Rows from block 3 of the image encoder of a small image captioner, named by matrix and row number. Rows with one number belong to one neuron. Each number is 128 + 32 x the weight over its row's rms, rounded and kept within 0 to 255. All counts start at 0. Numbers have three digits each. After the name is the row's rms in percent of the matrix's.
After each neuron's rows are labels from the 100 images, of 14976, where the neuron reaches its largest size: "responds to" is what is common among them. Only what is clearly more common there than usual is listed. The data: regions of photos with short descriptions (Visual Genome). In brackets: how many of the 100, against the usual share in percent.
# gate: MLP gate (encoder.blocks.3.mlp.gate.weight, 1024x384), inputs 55-109
# fc1: MLP up (encoder.blocks.3.mlp.fc1.weight, 1024x384), inputs 55-109
# fc2: MLP down (encoder.blocks.3.mlp.fc2.weight, 384x1024, transposed), outputs 55-109

gate.689 123:133091124059167070141141130144109182162146219201171135121086139114112075123079062112096149108120130103164159080099145141173125152089129129125155149155155082145100130
fc1.689 128:131146149177104159134196118096092093102140118072133159139165103152166174144181193122167106187096139121132091194147081146159149108113129163166129085088131113118149106
fc2.689 133:098101131122139083150161112164138109199133152169087104139139098119185082144132152136064129073107129155184164153134143105090093169126089128090178096172093144119143146
responds to: text has "blue" (35 vs 5.1)

gate.38 085:130169126127152103129102154099106131093087141112169081125172142143054114126138141132132098168094219113168146161078186100116147102139166053083118077170118179141132132
fc1.38 108:079106057109100133116170100156136178125122136144074156110109053116165135177171074111137164147097071203133181092176116155110141138102123185085074204150180079048124130
fc2.38 096:134109163153190113136130162135040119097156081143101112143102145136204160054175124100113145136156075136139129143117117143108191123130084123151150169134125109161099099
responds to: text has "man" (28 vs 8.3)

gate.664 113:130117109143133133109165132076161166142074122162169113071116119104133183151158120131157087104094091110180174149093150135151186136174086165126103155089083149099128138
fc1.664 117:153163132088136092127107125098167133155118209126096110154108142121121077136108149105140150115066120135043090096112147143157084136071197098110132094153152083157136139
fc2.664 122:127146171139136148133145135099156099124089162143141090128173143101085168155152135131132172103190138074110125137137095157130169171125144115172126157168118126148115177
responds to: text has "brown" (25 vs 3.9)

gate.641 111:124118164146122166162177157131077086178121137109149168094087162110104131154114126129162122088130159114151068126107181139115150158065081096095156087102119147148098131
fc1.641 120:125126113115149110079119121164145165107135124168123105131140087156135089070110139096108163136093110189161135117125112132108058103153170125155088186085142097168138105
fc2.641 117:091146167132124152194212135072178131144146169095028154112167155121090113108129098097134113134113183177206182154159173108092105164104156118108121125119102116143118118
responds to: text has "elephant" (33 vs 1.2)

gate.449 132:081118084107175122137066144136074122078147142164109143127164112142093116062124096096134203113102154152133114062097172108099094115071146094120057132107107153199169154
fc1.449 135:097103152103122086118176089111158154158110094154119152130119107145149109173171191118105059136132069150160167211205115146166149179172111135143182118129112101070102134
fc2.449 134:181119128157137166132127170191071145138168109114106153144165144092151097199124109189176099165089164111147120112138147125116093092142133153123169150117097128145120150
responds to: text has "blue" (31 vs 5.1)

gate.149 133:126113090119174134117093165104144176152124158137160155118122115148061136150127139115191122095101184067089134104086210139151120096144163111116081167079138132157196122
fc1.149 147:148137147111064142158157136115117102046113103156117099178180163085135143130151119168070130158131081212169123171149103156101099128052069100116137113168155144103111149
fc2.149 127:159106088104094141136125152142130128085082108071159081147172153126121186124117097119130072201194154093109131110100089127116087099146127083167100114129141147112130100
responds to: text has "train" (28 vs 1.6)

gate.78 081:132072095101134115125115125128113168112168136108199074060162092099087077118115090094178173138089158146126125088148135143096104094166101071105153107095107150152185151
fc1.78 071:085082109135083141154114197190158155080140140140113131080163197155097120099061102122118172174133167117112130128179133122155110114186149139145082097169112133134097160
fc2.78 076:156121181106076135086074110114194186099110132164093102129146151110140126091129150139117126157061133198139118108123145133136091131094142119130135095130138124103139110
responds to: text has "blue" (27 vs 5.1)

gate.292 125:099148096114146092156136196165141142126096110122195075118112101131077140167173161139157171143118111116162154116083138158158172185159114100170112160119116109131151185
fc1.292 128:076169093119146104134182139143138119095080090104140113191131101154146196157190182126136151173129057088150138142112107174130152163150127100138125121097120123082119152
fc2.292 130:190158111136183073051096102123128164155151123133107182145104131140119147121164138099161129150119086103117140117169091134176084133076130180131170101092124140111121146
responds to: text has "white" (30 vs 11.3)

gate.258 119:126134127078109098154085162139137182116103152137104154100150142135085098167115113162110146056136160154189180109126162140139153177169104078148119206133145152092138158
fc1.258 143:089137104071100090163107094119136143108172178111160100100168085110074098194153139156094159111141142095165167170172123120172163177132131066156093129122168162081124165
fc2.258 123:106133125147140124161105160072132172130127115142139170143099107122141147111165118185132133122099152163127120108166122097121110171101048166099131101142097099136148198
responds to: text has "man" (28 vs 8.3)

gate.213 074:083061115108169132090084169132104164096133124119113116147119118092127085117103107068150133158084115124169143105148154137132145158157103055147119108092121160159103122
fc1.213 092:119120144150171168081079106164177150107136100141167129079149115076141080140125110072171131166171091103089159121167089239155165110171147136150209134086140164164133114
fc2.213 077:143117127165122135123115073162129045155037077107125151170189134057100089152113195117144106178145145101097070156149164068142120103100139092172179056124207106095136153
responds to: text has "black" (25 vs 7.4)

gate.668 131:086141115164135146165140126057144181089097091108138129121120133097125112145112112117155098091108133142106061091092128115107094097103116121055101126142087155155130121
fc1.668 127:157071190089164146094075092178161114162166160161110108148159168092121106087145132112085114105175130130140209152162139157141160164186145149145183141170191130108135099
fc2.668 137:077153094103140087116163149126171136094141161119143127086188097136075051157112095056170178122081142184132145125131145163104058168158144095110097131093127122136116151
responds to: text has "elephant" (25 vs 1.2)

gate.438 102:147110118149110143154112176087126162114055152167129088108157145158142166161174102138171140146064084137113112082165170154145069095167128126143097120164098114099133140
fc1.438 107:135135094130075110148113184080167168095108191117137109119134089152126143163125131176178131146133095096161111127180130115147087126169114145175112097176127097100127134
fc2.438 104:143102114118111086079184126093159137112123087126094176144128126138109123155132144124161123161188051100115161124132116173112123087179143124116147158089149127124179112
responds to: text has "white" (28 vs 11.3)

gate.21 069:133117125080138074124098137102139154176153127159129147113117076088066103156149144122168134066008119153117134069123174120141124190129138099107144143141122140125156117
fc1.21 066:086089108100073034164089102112170128115152255162103148132123101094106130108103091117117109074127118095155124171150103131187176149129117160088138107167185147136155139
fc2.21 057:120114191075133131112122177132107122143162153102062096121104167133122097062122192066074178141117186133096100150101109107085170099192101116164127127113164123146120100
responds to: text has "brown" (25 vs 3.9)

gate.231 084:127108124172159117116136173091107111088099110094120132189114088150116147171143143120078166121027114142133102098081249115080191104119056119107082081078116162152138133
fc1.231 073:094143133077163110116150102120156179146131160149108141150109082149090118132082152133112060142113155149134072130146093084157059160096147134121130167184135140098137077
fc2.231 077:101107141121115062148119078143127126108122105113200171144160048077094154147090143101148132128123176096063116137131078101086094091141059099096144120115165135130166145
responds to: text has "red" (25 vs 4)

gate.89 120:129111112122165112129096149130133112169124121117166137136066118113136163112168106129184156110112119117152141083113149101109114058134139116089154138084084102184127095
fc1.89 118:151119173163163104113113104137137106175127181125143134152058193134137130108109103167155114092153152122095149098125104131136111116102175165097178126116082116185100099
fc2.89 117:084110123200096173116106091095139133172129131176175127108134142101140082194149134137083147147127176127129092131136108138161180123118162103135136138134158103109146177
responds to: text has "man" (27 vs 8.3)

gate.259 079:135094087145153118093155137089108068083079110126088124107132146057085153113127195057145174139054148168139092110129222146079091147142135112105113102155054124129127121
fc1.259 069:141135178132126147091094130135123121180085112047087143169146155099125138149084151100077193126183107120075125125151083116137124087073111185080131093147179187131100158
fc2.259 059:151093084111072148137091162162073129101138144081180124105154102129111142102113151111136136190158130108106144092127171139155178141118168116112129144069137127162142097
responds to: text has "bus" (28 vs 1.4)

gate.356 101:108129096163113135094113116053150170136070095174129092129182102136131104187169152181209190120079119203134103138123150164060118118103128164071124164104069154152160135
fc1.356 096:156099130033138106131132181183146092113140156091173112089048115121163168085065080084124093117148167116123151038122147072139090143143117105145133119152112075130093134
fc2.356 096:108123088094078144160114178115118095101173112163123189176136133141119159176068109094137125142186153139130104152097147131151080133095112163097097096163161146111103090
responds to: text has "elephant" (35 vs 1.2)

gate.440 102:170180161150126151122152196116138140107131093148188148117160158096088105143122112155147125151128146140141125080080186189170124072136182130155090116159078124142105136
fc1.440 107:186145155113093141172120167098161172111103144065174095140133168114109118177080128173106170115128146141147105123085130160156145079127156171128131126179132127097088110
fc2.440 110:155134137121159078081113120143123106089121171126157117106061088103118126147140200152134144139153112113087108081127131085143181141122150175169086083162174078129093125
responds to: text has "man" (28 vs 8.3)

gate.690 080:116148168158198151046079163131121113089124138106169103114165089117092108136093113111128140095092106118100109089152178104118146114175137131091144162169170157151140100
fc1.690 065:153122135137115156164148110089196163092082186153130106141116142132093083103166159145153147148163076172162112152201120156106120140137144158098134158141155120127122119
fc2.690 059:102110158053162126143156132120074106122198130174108131184129110088128085128136142151161118152122182118148146151103169083125161124126125096165133130140125134122143129
responds to: text has "man" (25 vs 8.3)

gate.42 096:136114144133119145119097165113070187083083103065088106154114119172168094153147171153134074114095076123108106115120137123102129083115081128098106104134133135122131117
fc1.42 099:154116154118182049141136134130135108144179149206142095086108115116079148064114050111135187144155147127169185093146167144136124180197134112150098154118117088086124137
fc2.42 098:080145136151143110158177153082163161215142095163174168158172113114098051183132202075181121090107105107168178159154146125138168208105098109168138132102111096108142158
responds to: text has "elephant" (25 vs 1.2)

gate.378 102:116139121111209130156134155176124157124119137176107139115085117137110168149139117076163169143087101110107149098112161164096129125166104039188121127100114094154120178
fc1.378 088:178121137080119096081105193107122095168164190109171083166086129088093053178113122156117109127081150125131121125063104149106174112084167119112115123077122135102149089
fc2.378 095:089121136129115097102153119111152085113154155086130053155087127070090146090122164197052105097104128122151103093079097093110122133129110115144163072118110156111136092
responds to: text has "blue" (31 vs 5.1)

gate.320 114:094169100097168149130154132099138185134113107130128063132078134109150098105087146077203155136088118166152087110121179104041113120176094067147114130161067119081145076
fc1.320 115:104134141118106127050130144155128096077119090151132145093158099111148162056105143149072141140118137150064104149072158141097152123113137111116142119084124120121123119
fc2.320 107:102096091103111101082145147172102090120131108138204115121183101142102153143151152172092118189132109138129120097107192155106098087131167078182047123067109136146192137
responds to: text has "sheep" (25 vs 0.6)

gate.687 106:135162090159095107132119103092141156088122077122161091101133116123112074117092123159111116188083130155133092175080139157143113094146154097142147134136106106107099193
fc1.687 166:097118158126131178135141121130112132161112101163088209156120100109169145135190125070167176107095117154131175134161158129088158153090123162086147143104141118126129077
fc2.687 133:136035195217114106132162119156069117116145114134136115167153139167090101128160180125112162149169146153139072163180136183151171168123114107155126083102125082159119156
responds to: text has "man" (28 vs 8.3)

gate.731 117:106127128136123131148093143109123186088139130164110144118148116110109174110166101084129157107077129115184064103119166088116109115155153077090096163109052168152107145
fc1.731 115:080116123130109121124089114123086191090148119118177093085170118142100132116153097112152145114156093106171100150149113154161103122180158121131138121163102182101143143
fc2.731 110:127121094145111173178141117093088101135136115115136190155151091144128159123141135148162096156124135181098117198139128113104128068125153178089096153092090136114189190
responds to: text has "brown" (28 vs 3.9)

gate.425 091:186124121106109106091091198127075125159142109150096150106169085165124123162090081142141123183129157180158131090132208116092155127118103127090127163121085125084155132
fc1.425 083:097120181085132108147166071113126172077129101151150122121082165112134152138131164174104167109103120189146116130116111121069083138105168119160081146122124134094130155
fc2.425 087:172127137164118110115137109123142185082116163132162125087077182124158157112155151128102189106134143175159095085168136121116098109120091146124146110140131129101116185
responds to: text has "red" (25 vs 4)

gate.434 127:049123070164130129127186137136079134105155125158170138137064085143098111130115090122083151118089146129116089093044169068100086115113063043105086118085089138136137165
fc1.434 145:108132078146082149086143119156076099081139124071185184113089141116100152121137099128078152162119130119115087088057121079099095062088077103142063056096149187159116123
fc2.434 131:191135142132140129153126157131168102097155131134101131120113163105124148097125153147088110159199098137146174125217094134158154162128154145125170080147123116127164094
responds to: text has "blue" (25 vs 5.1)

gate.624 093:135159065097110082187140120118099121109119160125106049137207096124153117157123128112104169170080118114151159161097147119146211184111117133155067195167125140120138187
fc1.624 116:170187088102078136126151110093081130097081113106072113107182126138181119109078142117146093162154107108134187169122082159138132170128175178131095107155179186084149157
fc2.624 099:161117109093066143128101141152173181131143028109157163190134097116126070160150129148104135091095090096141153100128138050129126151145136204095148141112087135084145117
responds to: text has "man" (31 vs 8.3)