config.toml
encoder_arch = "vit"
model = "image captioner"
dataset = "regions of photos with short descriptions (Visual Genome)"
train_examples = 50862
image_size = 64
crop_scale_min = 1
horizontal_flip = true
cutout = 0.25
tokenizer = "word"
vocab_size = 6471
encoder_norm = "layernorm_no_bias"
encoder_norm_position = "pre"
encoder_activation = "geglu"
encoder_mlp_ratio = 2.67
encoder_head_dim = 16
encoder_fused_qkv = true
encoder_bias = "none"
encoder_qk_norm = true
encoder_parallel_block = false
encoder_inner_norm = false
encoder_patch_size = [8, 8]
encoder_conv_stem = false
encoder_layers = 6
encoder_width = 384
encoder_positions = "learned"
fusion = "cross_attention"
decoder_width = 192
decoder_layers = 6
decoder_norm = "layernorm"
decoder_norm_position = "pre"
decoder_activation = "gelu"
decoder_mlp_ratio = 2
decoder_head_dim = 64
decoder_fused_qkv = true
decoder_bias = "all"
decoder_qk_norm = false
decoder_layer_scale_init = 1.0
decoder_parallel_block = false
decoder_inner_norm = false
decoder_drop_path = 0.15
decoder_positions = "sincos"
decoder_cross_attention_every = 1
decoder_tie_embeddings = false
init = "kaiming_normal"
residual_init = "none"
optimizer = "adamw"
lr = 0.0015
beta1 = 0.95
beta2 = 0.98
eps = 1e-10
steps = 13800
batch_size = 128
epochs = 34.7
lr_schedule = "wsd_sqrt"
decay_fraction = 0.3
final_lr_fraction = 0
warmup_steps = 690
weight_decay = 0.0
Rows from block 2 of the image encoder of a small image captioner, named by matrix and row number. Rows with one number belong to one neuron. Each number is 128 + 24 x the weight over its row's rms, rounded and kept within 0 to 255. All counts start at 0. Numbers have three digits each.
After each neuron's rows are labels from the 100 images, of 14976, where the neuron reaches its largest size: "strongest on" is what is common among them. Only what is clearly more common there than usual is listed. The data: regions of photos with short descriptions (Visual Genome). In brackets: how many of the 100, against the usual share in percent.
# gate: MLP gate (encoder.blocks.2.mlp.gate.weight, 1024x384), inputs 192-255
# fc1: MLP up (encoder.blocks.2.mlp.fc1.weight, 1024x384), inputs 192-255
# fc2: MLP down (encoder.blocks.2.mlp.fc2.weight, 384x1024, transposed), outputs 192-255

gate.53:076118155119123120132125131104106162118110107051107131123152147109140131128140111106092120105131128138141134116125144113071117090170115097116117130159121141125133109124089164152122092119101177
fc1.53:163114104109090152136114125138160164157132163174142104117114125149097125147114148168124131157139146141092126161084132129161111182112092163147122157125142150111105131140141082132139135109149151
fc2.53:176158110117132119144081105118159118150133111106075072115112150119137105146151162170158125168111152160155114103115151103083113137089111135097123168161123143139104139086185128117124089131165143
strongest on: text has "brown" (26 vs 3.9)

gate.707:123100118129137126125113139091105074118094124161093106115157146145092095127130156138131083150139102117114098155108153113109139154214146156121133105116113133152141142124150102141148098083111131
fc1.707:128103154130129146155157121130171162122194161143145163159119128088191119110137100144122155143111133173131113107112111116117114072069087106121121146166122114112142079091138149132127156179136115
fc2.707:086142160105111162104142131095107158109156091168121128147096178152084118101179106113088115101134124132114117096148124140147104135121169127126128141141154119115134153119114094128139125153106152
strongest on: text has "man" (25 vs 8.3)

gate.79:123115115120141120106109145171162134156144110109079110082118157161101125081147144130116121123126139134124135134125110126113152144129102153133124158124121128125146109158097121167145098163128144
fc1.79:119097138172115157122122107080129133095139176141207131155105118118125166150083102142150151135155152122128144117107148115137141101144112124150136106151111115176143138124147143114109167092103113
fc2.79:083127131146153149134166164085112106150153121107131158138135141110165106089150152101077169162138105140097102131142130156145138135135167101130172126150157110121112081120120121112124125156139147
strongest on: text has "blue" (30 vs 5.1); text has "sky" (25 vs 1.7)

gate.723:087101170139130122176100114136097108131160124161099113119140155140119101134147165154115130125119126122128106124094152158103091113150140097207117143121106127149126127135080109137099149135156161
fc1.723:110116149095142093137125122125137130117091122115135120134128146150094099139143150167119102134113103148111100130094137196149111166116131109171113144106121127093124176153112113170084114105133155
fc2.723:119122118100139152123136101158149144111145080116162121119148122143103128125133143147081118147101106112091135098120117162147132112130135090107099137104149179120091124111153120135165131133120194
strongest on: text has "plane" (25 vs 0.9)

gate.81:102118161144121173102159091125179122124132160120119147145126112057131119156133130104129183152130171141143096104127149129086150103088145143125109122149115119193128112116136144127153101126169096
fc1.81:128129101103141128138122162124127116158099083118133110116110183169120124086145122145107074078164094142110172141130102123122117186178123135156127133108112162065137153153143110133110156113100149
fc2.81:115118080175087168127114139130153124150144129140186106130157130146148169120093109160168168155132155115145122137162077098104103156096118119174135106185130129132108133123095128133140110076115124
strongest on: text has "red" (45 vs 4)

gate.178:115117124125095168133141072069160107133116132111098143135127125097088143134159146116100153146136172170177139159123167116096096078126120132137143106147136131183145123108100136121137129138142118
fc1.178:098160088157168098159091149164113162152170114161150089114111129158144104109145088128146101106095084123114091107129057149129153170121105113119105156103126103102091150152173102147113109157094147
fc2.178:098133115117131086178133108150114134135103096144181144107145144113156103116095101096142129123106117136103114155135123141139152161125164131159138152100138077129088124152145127150100142132118105
strongest on: text has "red" (27 vs 4); text has "pink" (26 vs 1)

gate.535:121157127138142150127087123101112132128101115108112117140132103141095099135157147142113104141122139143135159159131148137114131134153089155124138144124132115146147160124148117137196123098086163
fc1.535:116116139137099129155181109134143145136130090142131129105134159102122121147125115128110150095148136124152092103093115174109106137114134100150108109121092136146144116165079131146082167154140102
fc2.535:137142116153131112145129146177122137166094121121129121128134093114152124125121113128139156133142194153118130138116123140122112106128082106127131100150138131102176098158106123136138116084139126
strongest on: text has "man" (27 vs 8.3)

gate.210:078111158135178105174086111106153140138121104140098144157114089122091143114115132145116114085118113122156119145138123126095113171136142129136091175109158132137118154122155177199146152128111113
fc1.210:100082165142137096151107125114148146172119102134118141114122098143104119124133128157128129070110111107124115113126104138161124142130147107123133142151156077098146157126156151138102112149122085
fc2.210:152115146091092131147158116158109163172075164111107143120105147147093130138183127109099122130146146134122150124087173152127093109134123100112125107101154090127122144103097150144160160144155149
strongest on: text has "blue" (27 vs 5.1)

gate.493:118121172126099160140137085118138133137154140097090143140089133112166172136171101110116143137130160163132160146150152142099109079124128116130102123171123108131121143111136168123136130198129178
fc1.493:156128172111099120101137103143133151114147174106113142148153128162169165142123137102109159149105176155084148115132126132113107084107167113146118096155138109124128107104113155116141141182133185
fc2.493:105072162105185142146142129146128153168118140122127146086164133184095109133105129070102119134096112119084097106140106141091169101129119130161096178111153148129149138093163133174136159145148105
strongest on: text has "sign" (32 vs 1.9); text has "red" (32 vs 4)

gate.465:110098129108115116122098104110169138128127115122124123135116121148111146149150134162095097108173129176114125139121104139112101151150145098136130132150107107099089138150128119122137132153141106
fc1.465:137162099138133093130144170162104105165141169171134101111125145141128108117122128096126139113074116068113161077138110117141147130104101170141154147116167145117147148140141131140099047112079135
fc2.465:127124137122139187159114133135133114104160131123146101108121123111115140146121161113132109155097139135113099113156130125103133121149186120153095121168118138107098163143122136105135092106122181
strongest on: text has "white" (28 vs 11.3)

gate.11:092162176167112166124179133134129133103139111135083106107119135101080123123118098088122144082188136109142124140087156150094083105108127137105099120113114125177128112097102154119103130163160112
fc1.11:107102112106153123166119135156140118117097124158124131126104160114108104170182136162153118133158127162098162138120098083110147157143120125144154128112143137136139160125089098148161115155128152
fc2.11:111148144123129121136182115132137176101117107136163116170125120117178164113143095146148169142076142120139124109143122120107135146117107143100118115079107121135125077139125150148114123143096118
strongest on: text has "man" (26 vs 8.3)

gate.148:125150133161126149141160109090168087132149125153099137095070174108103148087147104138113129114135121117126106152110159115074121124151132096155149119159136114170079136131117140159111158131152141
fc1.148:145150147158171158136150095128146100167147131111110141177124156126139110094127100175151142140116127124150127134146165127161140138148159148168175157120135116138122174106145111167103137162128136
fc2.148:129126133114120174089142143136100104131166123145119103152081147155117148122123122157078131119158119118138124145141150146143115140142122108154098107124094159132130194191164124102088116153058113
strongest on: text has "elephant" (38 vs 1.2)

gate.662:093133132142150155121115072103163145104177137088116190197133114124147127146150162137152118131101139123162120158134149108082150117129107107130112141149152139164090129144105102125154113146105097
fc1.662:188124128105124140120149139123102107137058117133164128106119131158105139108118095117089102154141137139097164131102137120141121160142117123173148106075102111074189167092095145142143168124105158
fc2.662:097113151120152110156148114143143111134142149137086170120096118089146113128105124129114123122138104171131088133160140098099119111108147143143138164131101142167072084151153103126095143146161129
strongest on: text has "yellow" (27 vs 2.4)

gate.74:067114099139132201127105130128138112126143125137087124083066133127135163115119138133137158120092098166153097168126141122103133134166140107140094142118109093160117178084142137115145130131109069
fc1.74:133143182104119114113165122105122110140112145142090117122140126147107135163144121129104124145142132120123165111094143136115083122090134127172179117122151115080194089147080134139161119104128147
fc2.74:130132145104142127113111118131107091154103108107074118119103157158124144129120129162166123100165173130138131158141122172128099128093149138148087129127110147126150139162160087109149102135163120
strongest on: text has "elephant" (29 vs 1.2)

gate.245:079150162130111144148132136152126098139133153158117158100100141159080137108146123107142117105131095151106104149125130152120101145129147147164123129128141128152139121114117092100153106171106131
fc1.245:126087122130182087144154133134122148132132117138129137108133147105122110120117106118160101143122135079107120145153130142124137145122084094103122173137125157154118162158107123179099121121058190
fc2.245:119154136095135137137159108099142117162130131082170122151142130098129115105153110154147150135153199138128143119130125112166091103084124097120147092121160124120153124136124136102117109182186124
strongest on: text has "sky" (30 vs 1.7)

gate.65:115117143130112104185131088104149147124093092152152127102113142136146145117143150161138166085150134173164109135126094106073131164170120106150119144115092112123093138108116146145120145169124122
fc1.65:117104154140144158116086139144126109165156153110120135170158106156107087141156096109119110143112137116092154087140173156121132101111117153115108167140151150132149151139164094123149092112132182
fc2.65:140100136185101108120106165137118115141147148128110099085112100140123111147124112128138122086135138144123088149116075101134117160138073129117112124121135112110156167152146149142109109109109121
strongest on: text has "elephant" (30 vs 1.2)

gate.125:090147168185110126135097101111127124133135136064124151135123173121132112115137109179156142168130134185172104162094180113085135121153120109138129082133137171194080148111141150122158088137144139
fc1.125:142125135169120092145130149111068122152138134140120140113164121113095115106088129120154115126105098092093123131138073076115109151128140110127123113116129069144099125106152133087093090136154114
fc2.125:147146154137128164107121112144166134108165151150141133145164103136144148110117077120054121133093120144145140094135121099116154113107161170122152121181106164137139104103142091093131118167108135
strongest on: text has "white" (28 vs 11.3)

gate.293:094154162158119151141086135105101096160075133126102109123119142129119113127149124077153136136148116119145143137122130130120128142129120160140120099129120124110103123107146122108129101101141119
fc1.293:091098152142108131145104137118095124110080165129129146096148178133157115149151101138146118129119113155169162187122123130128122105140141103115137089132116162136113092100119122114135127089156128
fc2.293:164122168146104116129133130173130138106127150115153130155135110120131083139069113127150153182153125139108165099126146114149147134095161123145136105131121112161130123093128142123130149106101115
strongest on: text has "sky" (31 vs 1.7)

gate.704:118147104126143159131133146118113122141105099112088086150113119114135093166129146114138136113132154138144173156148119111103123114159142118139132157085101090146212089100135143149141131143113098
fc1.704:125124125115134137080139165113148129107136140128176138112127117155172119103141143163097122171095101089094096075130105105133137157155133144136138098144110137163100143112109120153133145128085138
fc2.704:114111125129132146122045137126102126100159150106113126123140108124113128139163145116135132136141101120118133081175093136076119103129163136109096119152136103133135159124160170108114133112129111
strongest on: text has "broccoli" (35 vs 0.6); text has "green" (27 vs 4.3)

gate.246:112109136124123107139148139115135141129081129103130122130084118101109148120161078137153114118171144155150129123118167140117131110170103133129146147128106111156151121125116061167136150121123153
fc1.246:136110137170109147153125119089148107145170134140128109101147129174102102167112163152101138178106144109099153144150135136127124103109146095109097140128141114112102165150170149097130106142122123
fc2.246:140084120137145100146119121138104140130135141110125121100131090154158110113103130096147153145136117114136144139132112169133143140147102095077099120158134133142152139187128088153084118113112109
strongest on: text has "brown" (27 vs 3.9)

gate.145:130095163139175146132135150092122154115132109128087112157115092115090104125202112115101137150105131125139109133143126142093141093152121073118117101097144145151182109100119203133130124142100152
fc1.145:115152120140119105083126061147111181132123176111107170109110141112148223159140138148148148099116180138141145113155125130144127090070142135146139101161154115136131111132105132146150116153167141
fc2.145:078102142099095097152115121105139156124107117097153152132088116134103120134156093127134108076155106151130118105108115141123113104130103123119093097107158105139106158086159124092093100156121151
strongest on: text has "bus" (28 vs 1.4); text has "red" (28 vs 4)

gate.759:118166129110139136123122145121114116113128142112125172112099144146138132166139129147153120123156149128135130156094123099092120146148072122165101119151118132170168116100147115113119099145120146
fc1.759:157128160114122138146144093124136102099145095101134119147131127107110097103103145128105116155113175102108133110148143118116172119154104134128103123114146100110089156155126168166153137149093071
fc2.759:076140164153137156169097116139143138141185097143133131172155141127132125155139131181151127090126098129159085105130133117076091176113128161133099169109129144101130132149150132138132133099133112
strongest on: text has "sky" (30 vs 1.7); text has "blue" (29 vs 5.1)

gate.509:067149129145152134170148068099150120155120105101123138111107161097107133119128164121171156141156149135157112139104141148105117117136110150121126125105122096177104122121129171137114112152140129
fc1.509:143102128121093149099122187139119134136138165133119106160162105146119106152126094124091094134131148134099173138157135133117149108121098098129097159158096145088153119140122086132150114107095132
fc2.509:124124112138138114103140153125114136128081102094125093127098127118138141145143202147119139089128145110134133153130119109154097098145120113113105120083149109128126135160135184118135111106044088
strongest on: text has "elephant" (25 vs 1.2)